config.toml
model = "self-supervised image encoder"
dataset = "telescope images of galaxies (Galaxy Zoo DECaLS)"
train_examples = 44167
image_size = 48
crop_scale_min = 0.3
horizontal_flip = true
color_jitter = 0.6
method = "simclr"
arch = "mlp_mixer"
norm = "rmsnorm"
norm_position = "res_post"
activation = "squared_relu"
mlp_ratio = 4
parallel_block = false
inner_norm = false
drop_path = 0.05
patch_size = [6, 6]
layers = 10
width = 192
projector_hidden = 512
projector_out = 256
projector_hidden_layers = 1
temperature = 0.3
init = "trunc_normal_002"
optimizer = "muon"
muon_scale = "match_rms_adamw"
lr = 0.0051
momentum = 0.95
nesterov = false
orthogonalizer = "polar_express"
adamw_lr_other_params = 0.0029
grad_clip = 5.0
steps = 11800
batch_size = 512
epochs = 136.8
lr_schedule = "step"
warmup_steps = 230
weight_decay = 0.2
adamw_weight_decay_other_params = 0.01
Rows from block 7 of a small self-supervised image encoder, named by matrix and row number. Rows with one number belong to one neuron. Each number is 500 + 50 x the weight over its row's rms, rounded and kept within 0 to 999. All counts start at 0. Numbers have three digits each.
After each neuron's rows are labels from the 100 images, of 14848, where the neuron reaches its highest value: "top examples" is what is common among them. Only what is clearly more common there than usual is listed. The data: telescope images of galaxies (Galaxy Zoo DECaLS). In brackets: how many of the 100, against the usual share in percent.
# fc1: MLP up (model.blocks.7.mlp.fc1.weight, 768x192), inputs 0-95
# fc2: MLP down (model.blocks.7.mlp.fc2.weight, 192x768, transposed), outputs 0-95

fc1.712:510505490493483440459499426449497531436474530496515528521505417589478489405468434536498453562550488367406483531563587507575550508520518474546459548538500502417399568490540537475503552427445373494492458494488496531532561498501430524515540463498472509585539509449483555457470475521519438457
fc2.712:486516520550432488515545460606552499544503502514511444547468561482520481424520562460393569476448496559515580535406480448422468540513447526511524570495501498583543598510497404476556535634557546437594442474530524502441532588543456517444537467535406513540478475555551436450597540452542498401
top examples: shape: featured or disk (63 vs 30.5); edge-on disk: no (58 vs 24.7); bar: strong (25 vs 1.8)

fc1.542:459510469452556549513548476483428546548498537524564492494425498609527462479437515543411559512565418476514506479391454474506417528518667494450533495515612524572504569516514568575455500544529462522603426442518469467549418447539552556502491434463511415544508529486524462563564562446396538531
fc2.542:589488516531322516451462499490495478496500436451496542539516562407445522512537506461607410446531465508540551571591555500472550463399426581463525602476428477525529489497425461444479562521528536492428532614493568494458494539572510508514619543459501558499520455502512545495515401537530545463
top examples: edge-on disk: no (92 vs 24.7); spiral arms: yes (85 vs 18.8); spiral winding: tight (51 vs 6.8)

fc1.724:539495484383462487484470415429440542467461513431523524492486453462454478457532531473443552469561458560559490553473585562487479481525487387421518449501562459452382527558615485429480504525505461515546514414486457542514509499480464527505463475505368447432535542561607485572456484519506559360
fc2.724:520481509467496535550405489544570473459522479523436463509549460582499529557516459471454532421574489484490532494523586429458502522496511482444542594427463465497527495576471415383505483568519511470542494420529490517469451442502440526457493554595463541508518481476516540439439520485408528457
top examples: edge-on disk: yes (51 vs 5.2)

fc1.328:572468530471471470475609500514447559473543621488460508558496520605517511483470519481488489609481467486439544592467501498560546454471535440398411454475422477617465438485487534543529373502468552540529463560502519460602518532539502490545468449415514485496548461443470506492453552438547538545
fc2.328:463490488595489523526471585607568542489486457542499495560464526413545528536487496502487543418473466607491477430510483426403516523431425501580529550484472441435504599464481508488484579506558513557466517541600507472514397586508509447432525535661446504555476536567447546413578551522374533544
top examples: edge-on disk: no (64 vs 24.7); shape: featured or disk (64 vs 30.5); spiral arms: yes (46 vs 18.8)

fc1.665:550489389475451307519468544529449567497485479473450582612484455463510527516494431416542449469550430492428503484536484468532442537487441462464442535567498491534597559395433465430486461508490454541485512529502418500467465445544552515472582461433444523460505486443512449487423517496556489550
fc2.665:488518624482525488478436486479481479568427374525511439482501484474537527547531501519443482559524531489509433486443388488577572461522530456506447442512428473498529414513477457544466397508473516477463538534552502464425366524530553426496463522509434485519497502559529497477480506460525511391
top examples: roundness: cigar-shaped (43 vs 8.1); edge-on disk: yes (30 vs 5.2)

fc1.558:485474472484468407574414464342452531400587507514533480550527442499459568533472511508518556505432448525527477597434527598489411525492558519555498503536534495501523556527538521441551496517565517471454495485513521546511456481447591417515570524489473488400507473535465443490481500485581556379
fc2.558:534522526487452471523498491558461468529524521562469533582522520481572371499467482465422492477566527538454443496577418528508424494532462497391472471505495491512518463530476523549539623472425517634570522478557559437441427509553382562525456473522589544548485534559568481640482444527448450471
top examples: roundness: round (53 vs 20.3)

fc1.552:531470434533529489460480477544495471543508683498505512536485494521458574462455478472482505476474651477516513524573583485542421506487554521505463446490448408518538609490515543541594453557437489540411612486458513489434618469510520488474467460540461576349511475525497407496506533493451524490
fc2.552:492510537419437512443493485500468531486564789504488391414507461543471537532532490512528463515482525446514524508509488487512562506529509545393451438495480507461449541508470587436420514461575489534501474542529512483568420501475481450544456490508539451524477504496435445447502521554514468485
top examples: shape: star or artifact (54 vs 1.3)

fc1.152:533515482498488461406477465477471373415478466523537568425410606504548511422480590372502528476596517407508479464508474516521531467534537489511502467459531514509457549523496542489465441501442564561570549506396432542494437537449591457438462539518339506525535500448607490486435519543509520399
fc2.152:430446523479462467537482427455602597433501523386453439450532378503508546501499558544510505412444501502576388561463548505484506514477510474421505567525499467453508444540470477517564545486578529472482501511501500444491531507450548517766502524449461492506460445563523545555517504488522462570
top examples: roundness: in between (91 vs 33.9)

fc1.166:447617613463589498575514485431555472549503570505516557469431479521460475583437521549454430529509492508538521540569442476479522504526528508496557495536443478632569590486563573503533455462504516465626493482524488486488492482548409507491514495486470539517501461532550598490467421439429534512
fc2.166:570393391544441456502441459510458554476379510511524501521496553537477571414546502512611520495479438519540506491502642525510502394501457472504476479492515547448485526496509542471509432523570581559450510539470539508524464481417509499514526516494496432553541529442503468300531449592499564456
top examples: bar: no (30 vs 12.9)

fc1.27:464435418578532485532487524494612431512442586547579504521571551470492623556490450527444533506572451475483575452488492470500509478487451449493502413491475545523484621475563502466481437415473505456519532445543462493460398518522447486490536514541534548567457512405516458528454501437503534566
fc2.27:473514479445456557456509535523477508465503401499547557549513471539519435510475522484482514406479483547507469526499608452520456409524558468566502531538524494484516513474519373510609485420476502471535487543533536522474511381517531446459474480410541537547625493585597539436603511517620483642
top examples: roundness: round (67 vs 20.3)

fc1.382:485441492563393452519474382521565449580524702484461542592423516445458550507463501464449476533560661498501504562578535458544456542495571510466439464514394511490485659503491510468579504465397506552419518515512496553438507476485533467473539452482484525479482507471510504455443564493506501489
fc2.382:570600502584525556489541474495510535468558919552506438490550491466421563424408544479506488484502660557489559512453517515560516510481461467532538498526486449483511498557469512471482644544488524473431490566487533514588547481516497568485515542539497527514537492508511543474476511539501477479
top examples: shape: star or artifact (26 vs 1.3)

fc1.258:493477518513502471511560515521502518481498510524520480652459592428514570537515514590500498300459484484496558463405524593466549511490463385508516522560446545556466486476392485441462464583493472553527549487505479502472539553508507573417552481465472577529433637429513417500548545414466472542
fc2.258:484494529530475499506507546523450455440523515456495571470533498526463500502468533386510429610545479572569468546502494462481521470536445461424493495347532435551370531519441546563501503431489541557521435498507481487522452572548494474568506432433536448454476413567450542581506516438545520399
top examples: roundness: in between (81 vs 33.9)

fc1.664:415591469600475562481493482462480542512566443504609493480445489490381469503485426488472516481475473478516556528426522453507507521453479439489472433478617459511547568431504492556433463478509462497451512552574523527463531577496478518543430436504450500515538487568510579496412502534516577466
fc2.664:565483530448553426528478478449524455467445506488561522520568529528519487501492470520508573454482553433573508493557508538509453528608464504537491672545412587529502485584489467412489552557516545470529477525459459432409441435447474507473494559395451460514511546528512354407474427504484625543
top examples: roundness: round (66 vs 20.3)

fc1.639:435459503448507468549517462499478429462486483493492562525485536577553483494461536482534513447505489585428539468559481485542497519527389446486504445459456483456454537501509457554584507538552539590592557506492543419421473404538419533452473475545527460461452473519201479536518491561468504478
fc2.639:571517463510609509458558481495419502505618484477529528510538491610484545523510550476508513469439498484527442510435414524475493477557551549522499455535504458554529551504511516436504552598507554508439447480461439521469480508535489479497469521461429473593463506367512469464523565491483630514
top examples: merging: merger (29 vs 2)

fc1.136:461563492508531530518485469417505476528632451491521528482536527621493482461535514548517530451533501444489572468466512473466401464560495405507422572507519436667513613489490527709498531577461485408475508487552545456521488532529495529507487494491436516485565574501496461458523588563457481535
fc2.136:445411442504430582453500434467510485535482491513525497500517474399459533512535504540497469545485459508532460482485533519448493426521442573505436589494517524535580431468539499363403508534515543553535493573558450461422467440449441544493499504493551458581545465549553513378552392520522519454
top examples: roundness: in between (66 vs 33.9)

fc1.556:453349410429546568516515450588518482462518508531564488504495515448446491479548549437543530647503481464493587521505487516460502479633528516487473538545550479490401470472488471550493421651468490519394411459528503444453501483516489476493536483487504455583504442583440518471516568532475540539
fc2.556:562511508489367505456473513514493501512582515532441516451480507588571478505567503482414518335433460506460406483558524431451491382544476426534487468480479438574569537462478526475494547539450568446539496373541497526505497504642470578493355521465455519504433479433447506558564426462462540482
top examples: edge-on disk: yes (50 vs 5.2); roundness: cigar-shaped (27 vs 8.1)

fc1.437:578515485455525542568518504392565496530560510532436475509605435498405465493533582615491448485508433534529484514424471498415499474444489500540412491609422494535498457502511470414405531522494478579503498588589599553549457461502515457458496489577493506555532436551469651509574554506432468452
fc2.437:483502517482502460418546596594444547584506456478470530479458564551558525568480467446492475556514476457445529432519558492583532509514516443415514462432573524573425569503560525613582424507478518472545543443511415453496577565452534468450553500448453373459422597475582404520434488482564441506
top examples: bar: no (31 vs 12.9)

fc1.29:505585532545479568548568495472495446494469517500447410434437499577461493547585609497430529532481483451355478427534481502549532575508496544479476569600490515366470509498475456512560487490478504389549472514509518604521507515420480490566565539499487581468521426453467490508602431515541500510
fc2.29:539486560414518537524491482548524419444560521546561423501542532503479469562422501542462537470473498597408555447458491475541443460470467567572479526546522505519472477514530487518440553612478508451431434477550520406465591500388459507529507538496448454557534620434473516510487579464452434465
top examples: merging: merger (27 vs 2)

fc1.376:524512444596509485549588502501525577491460553543438395559548456483534476572450462524529517558576563528510596686423504486484501558497509465501589461526555501494493533542554508472444570567448556478456490487508408531432471483525539449527494585491394453543497548516454499420432496399502496486
fc2.376:479507409450528569713524535526543376423550438466471459453502518511554468499511647398491519411486552484548526500457549466564575578513510503475447386548446474498470487481460438533505513523588446514538447481461457522521519545518471457510525497545478445420448428470535474510557506630463424460
top examples: edge-on disk: yes (55 vs 5.2); roundness: cigar-shaped (43 vs 8.1)

fc1.20:495553541544462455635476522487471441454538465537471434524604578554489548485427478413420536495454434444571436603518525595518509510533508570470458524395554501482482547528514497493558509544533519441532473514520486504453439503498466486560505463540475561467453540594426525488508564481582454446
fc2.20:388548455470524518538472527455469477423555478464551430509473458484540548435531541505539525416499545549461488467419509405520530544523457407558462428502433538543505525521523459516378536514520505516516483438523494433456500570463599537447475610361540516507535542555491412487558466558416511527
top examples: roundness: round (73 vs 20.3)

fc1.3:489487501470439397474462524577505503470498464561448437489654386432496487483455542517518438428442447530506489544581481483470493529500501536524566429538463462491563571552575490461544570477474534542491444419517464436517438535536546458495509517466443542531423565494392537510517536464518479419
fc2.3:472555435630515530585522442420484492495491516363459434474463577536480559522459477492544517486495487497524423575476558503500552507534465471523504548497548514490529478568506418570539552427585495371500508536571516581519493492493586484460395575535514521533533495523507554546565522496473543427
top examples: roundness: round (53 vs 20.3)

fc1.689:501553460434381537488441484415454442475540489459499405562563509543468497527441466499551470526447545495510433449483463572504460555500522506481568498437445415356509537546555498467512504580592446489566381422527443556458510430479450595531424480553418499594526536548502489521400517519519522465
fc2.689:466488591541554450483507571477505449438464509543484496464528512516512506521541442441495528442514504553461535475416419464494398578503573444439587477515537512492463443612501562551396549457450460473528562476522503531449445471431498444550442583506524515520452512491470521543462423429503524545
top examples: edge-on disk: yes (44 vs 5.2); roundness: cigar-shaped (30 vs 8.1)

fc1.695:476474600521467556531487503497473548387533440499492519531427506578497480481502647399562466546410475535498573465499498462648444463483467533461554531501546455568504463508437460514466517471543451632515546480456522470485436496483536551496527467510590475519429460470515498576548555473476513534
fc2.695:460492483497519483428529466525558466531505589479390473440517443432475524556478439526425509318501448489479472503436474495476532527485520454508461368522542502515405575452494521504557456499552516377512496501430532500473564484443500466533514507519561527470477490558527405467459389502475466513
top examples: roundness: in between (66 vs 33.9)

fc1.325:463538501446516487484492476495480469564529481509482534602425380506492503575473547507471419573466496497531468509535466572437454573485485568570534527534436406541542487443388386538498553505542508572509526513503482517473499465504470562544436474458422577480536439459528473486488532579523516590
fc2.325:498540523534498484466512534443400416544500490523381444454422515480498446472496500514519471503538509511591539413440526506492500459518407485541503470534487469550500420496420619464387496517514511535474506427499478463460493451393468505538523509463477594627453468472485467538347500560519552500
top examples: roundness: cigar-shaped (30 vs 8.1)

fc1.379:500480508451617547515478448597515472490427431509506556489532493583488512538586458476446454522451387517540586610504480549480479514575500475430591512559465513498505499426706519544502572443529487490458444487516446534505568482445481442457578497527491484422533467491563567507399538492481498464
fc2.379:558445467478446467512464474528544465482504549537508508477470541467525451440504553488539493408501516629440455558474556459541548480533441514502510488498532484490484496557409497461510518460488445517513530473480595469531646468643481602441557495519445471476511441447523617496444528545509593459
top examples: shape: star or artifact (37 vs 1.3)

fc1.758:651494452464559509521479487604469516447544463487481467507601477575612584481461531467591499527461458535595524517485567526526554415432532484550420465545384443543470552482490538505480490526463504431454509534505468605478531485497472351510540478470435518416516522515546381464499537535443492519
fc2.758:540424467559485602514540612547551562594513489524518502582441513497472437400526538513451547557525489443469419457546492477446487569503530507452551411520492499517504517524454509566522548553482480517486398478557529512479493501550526681527442492565448466500483547509522673529595498452517519537
top examples: spiral arms: yes (43 vs 18.8); bulge size: small (32 vs 7.2)

fc1.219:504481525445445480528390444434551658458523549422475504474529426492450508543521432564581536547475460544652546449506493479489510391510525509606467446538563523507400463532509523449510583530423563476419472544503473468533492481485530441485547443431472527492420505520404512488576541547459563673
fc2.219:434418469415509463540483512442587468480474448490565487427483576496496588402520490475581487417546459502573415577523460580488540474448464482427477578368519480488582536412550522501528476445538534472522460531447504435466444581570542475553514504507452501510569508353534430455487546493482483404
top examples: roundness: in between (73 vs 33.9)

fc1.303:483462504459451487538431374554452504540490446516549410423496455502523534454488538619446484547456442509493476462440471492510485466484508564455548487613523502456464503496550492457485499487499481419444563527628500464485484456571479490522479634463483482525461435513483594399475448505511483446
fc2.303:491463467494553450456443421453497474537485535534503460521477512522498517544540464578496449539497494615502542555591433560432473423493468503438416569581462452541493503531489478509559451481454482420412443498408433544460547432518477568487425450477443625492554586460370464644500512524447452518
top examples: spiral arms: yes (39 vs 18.8)

fc1.620:452507439465522575532511462512446466573464425551501530542596426588495500560561503549628576471485533504570485481475472504509499494505474504528579523495464537612509538480478468421468485629496441509492431590520448472474563448549550537500488511473522446419508489507479476547495513565518489530
fc2.620:547428458580425489536440511407516517513481507445472463527444395369473474514461455500405431540542389460355511485520460537471462458490452425484440532483540515417512435527465484613432427438595414494491541437501538558478382480513520483611485519450450468562581577575553500591478542496515479394
top examples: roundness: cigar-shaped (32 vs 8.1)

fc1.256:521532497508561522482405431464522537445532411526534489491427459565507614436587491518481569542576508453519569452461503576464568425588475572466465542569472563550414531475488568504456542514476526476464408483535510440561498432551514452450479449553484474473565501480535477444522542526455468483
fc2.256:458437523469423496504622520589574509547503493492513536550508514432565539493437507507540479523494473556537459524500451455502475442449487448491469485475498545483543550479541516509492589548551473597525435454577493610484454598534446488492498464529500498445455514504439578407536551473502408552
top examples: roundness: in between (60 vs 33.9); roundness: cigar-shaped (27 vs 8.1)

fc1.643:380414625466480494534470555524535544462494487490558502481618573512411560420533478446524402550424544550483447525517566486537482485402521460461537466518572526498544451377523500452384520518542433537484506472535572475505445505584501423417465510525459542506457397533522554535533555543518511492
fc2.643:523461532552513467457456575554511551435525491479593396486462468470534465524429490504525618478501525598415559610561475468475478478588487554567438512504424510518420549492392441567531500514507496554466557568531466489491433542497399579491568369508455508453550618491545483468431532547490517552
top examples: roundness: round (45 vs 20.3)

fc1.326:408573520489543569535535453622439512527465437461468458483622415435436406544482516476422548524491565528498518523526573429487548481483434514447472531492513488503497457392449580438450504498510493501580485522374582453460516466542454458422456559497543480548479401479495501447512469517451535519
fc2.326:622456521484473597433547519475571587542558566456505535511445488534593587501556534483598486525475453484513479543479537547475512593541528581566468522479506477474520542513574489537501528481585479536492536568557526550617549555534486463574534486512571578525527592560452491539502525519505521501
top examples: spiral arms: yes (40 vs 18.8)

fc1.627:596460535439538536470498481454488486590518526502535552591470490612534476469488425568439464541419455476522537500493471480511584420530486549521534546485367553554541500507517544515429542546495479506541484409481517442498426467630423510458433499513591524432481468494426482511524592517494517529
fc2.627:563453450472505491496488571652481536450512423495520471532536489455568502475511469500569493482523536602440404437493540449364432521388544486445467522577428509470551494539493482479466460616521510571515460502493547443559615518434519502482470599515422562462542536514585520619579456514519411515
top examples: shape: featured or disk (67 vs 30.5); edge-on disk: no (57 vs 24.7); spiral arms: yes (46 vs 18.8)

fc1.33:522492515414492508546457453529487699490563540454538517565507571419521542474509450474520488421477474391469477626493519531473546486487524477552495517526428480514563448440402562471556486642498547549445457594481484533464508469493467495418526468516556642542465532419506536475440445448505476601
fc2.33:504552511444504566453472522521563357460455437508564483470465514462444545594487499558557489621547442502548576474506528551529484489545532567496493544407606523486397505533503389550510568487441492506514527472461559511435426513519548630537534516578502550477483471552522530431577479510567464489
top examples: roundness: cigar-shaped (48 vs 8.1)

fc1.555:488502423454556451562631492417578471522512428516547572496515546546558537457418548482521624459533520587560454553570534495465505496484498505594485496474517498558446407496445551516396515465530552501601503533559508578504505493424502472486531496533617409473508509584453496546430574494534533534
fc2.555:511489465484494495566526538466533547579385495479562515530534409445490518569492549551531425577566503436496538446407538520539506511479515478554532481490470573530494533524466559487432550420436570541582472581494602532488461461533489471548452525515629488517463545482378432544429457456601542557
top examples: roundness: cigar-shaped (30 vs 8.1); edge-on disk: yes (29 vs 5.2)

fc1.167:484482456468454472505498495471511533484517491573501566562455520479451580489432508447480508459492488461462488543478426553460394473494441576527505436589509499599515504460421537481504444571452400490516465471470499560446544625436452492566506440447549512369523570520541473545553544473537500277
fc2.167:517446478505517489424455535469497422551538513471472445315449446570463434447512528436650500562594497473409451561507558578515502482431490503433502507431514510435545501505504526542479546453582500571464445577517480421491472436549581462556621471537571540470498507530610492487447518515497487493
top examples: roundness: cigar-shaped (38 vs 8.1)

fc1.6:454471507478445542546570572502454477486573540549516437525580487476516554603543529530481539476525516516466436549517496557490468467446509485480395451521543538504509451374544545512486509511529563407549500438497578408458451460531538468484440571442537486448460548565456502444409490386452434360
fc2.6:560519513474526561501410497523441423492498512482450438523455443470486391506541565517566471512535487585519488482479509465484511504477530484538509457511507489471452480580571464512433480564570466549453490454528395505587473438573462544524473540464457446568517520488608426550451556612543405555
top examples: shape: featured or disk (64 vs 30.5); edge-on disk: no (52 vs 24.7); spiral arms: yes (42 vs 18.8)

fc1.517:486560427453463531473509557505511527433477375494587439348483475487495519510559475559515498482499443570527466488411470559490510505399540437496571496413476530470452380405455453449456546521500502482454512523449544535547427499484549422502513475463466524531503470471499536486491600544494484522
fc2.517:471450539512444481473534507485469475526475808499486458589476530520547509533429452471419489497452540453481490500479515513498555419534437546457375566515530552492534631497483554492461520498520512487508452484460511481469484423561518400482461427509495580468486508476535470475516521516470464469
top examples: shape: star or artifact (58 vs 1.3)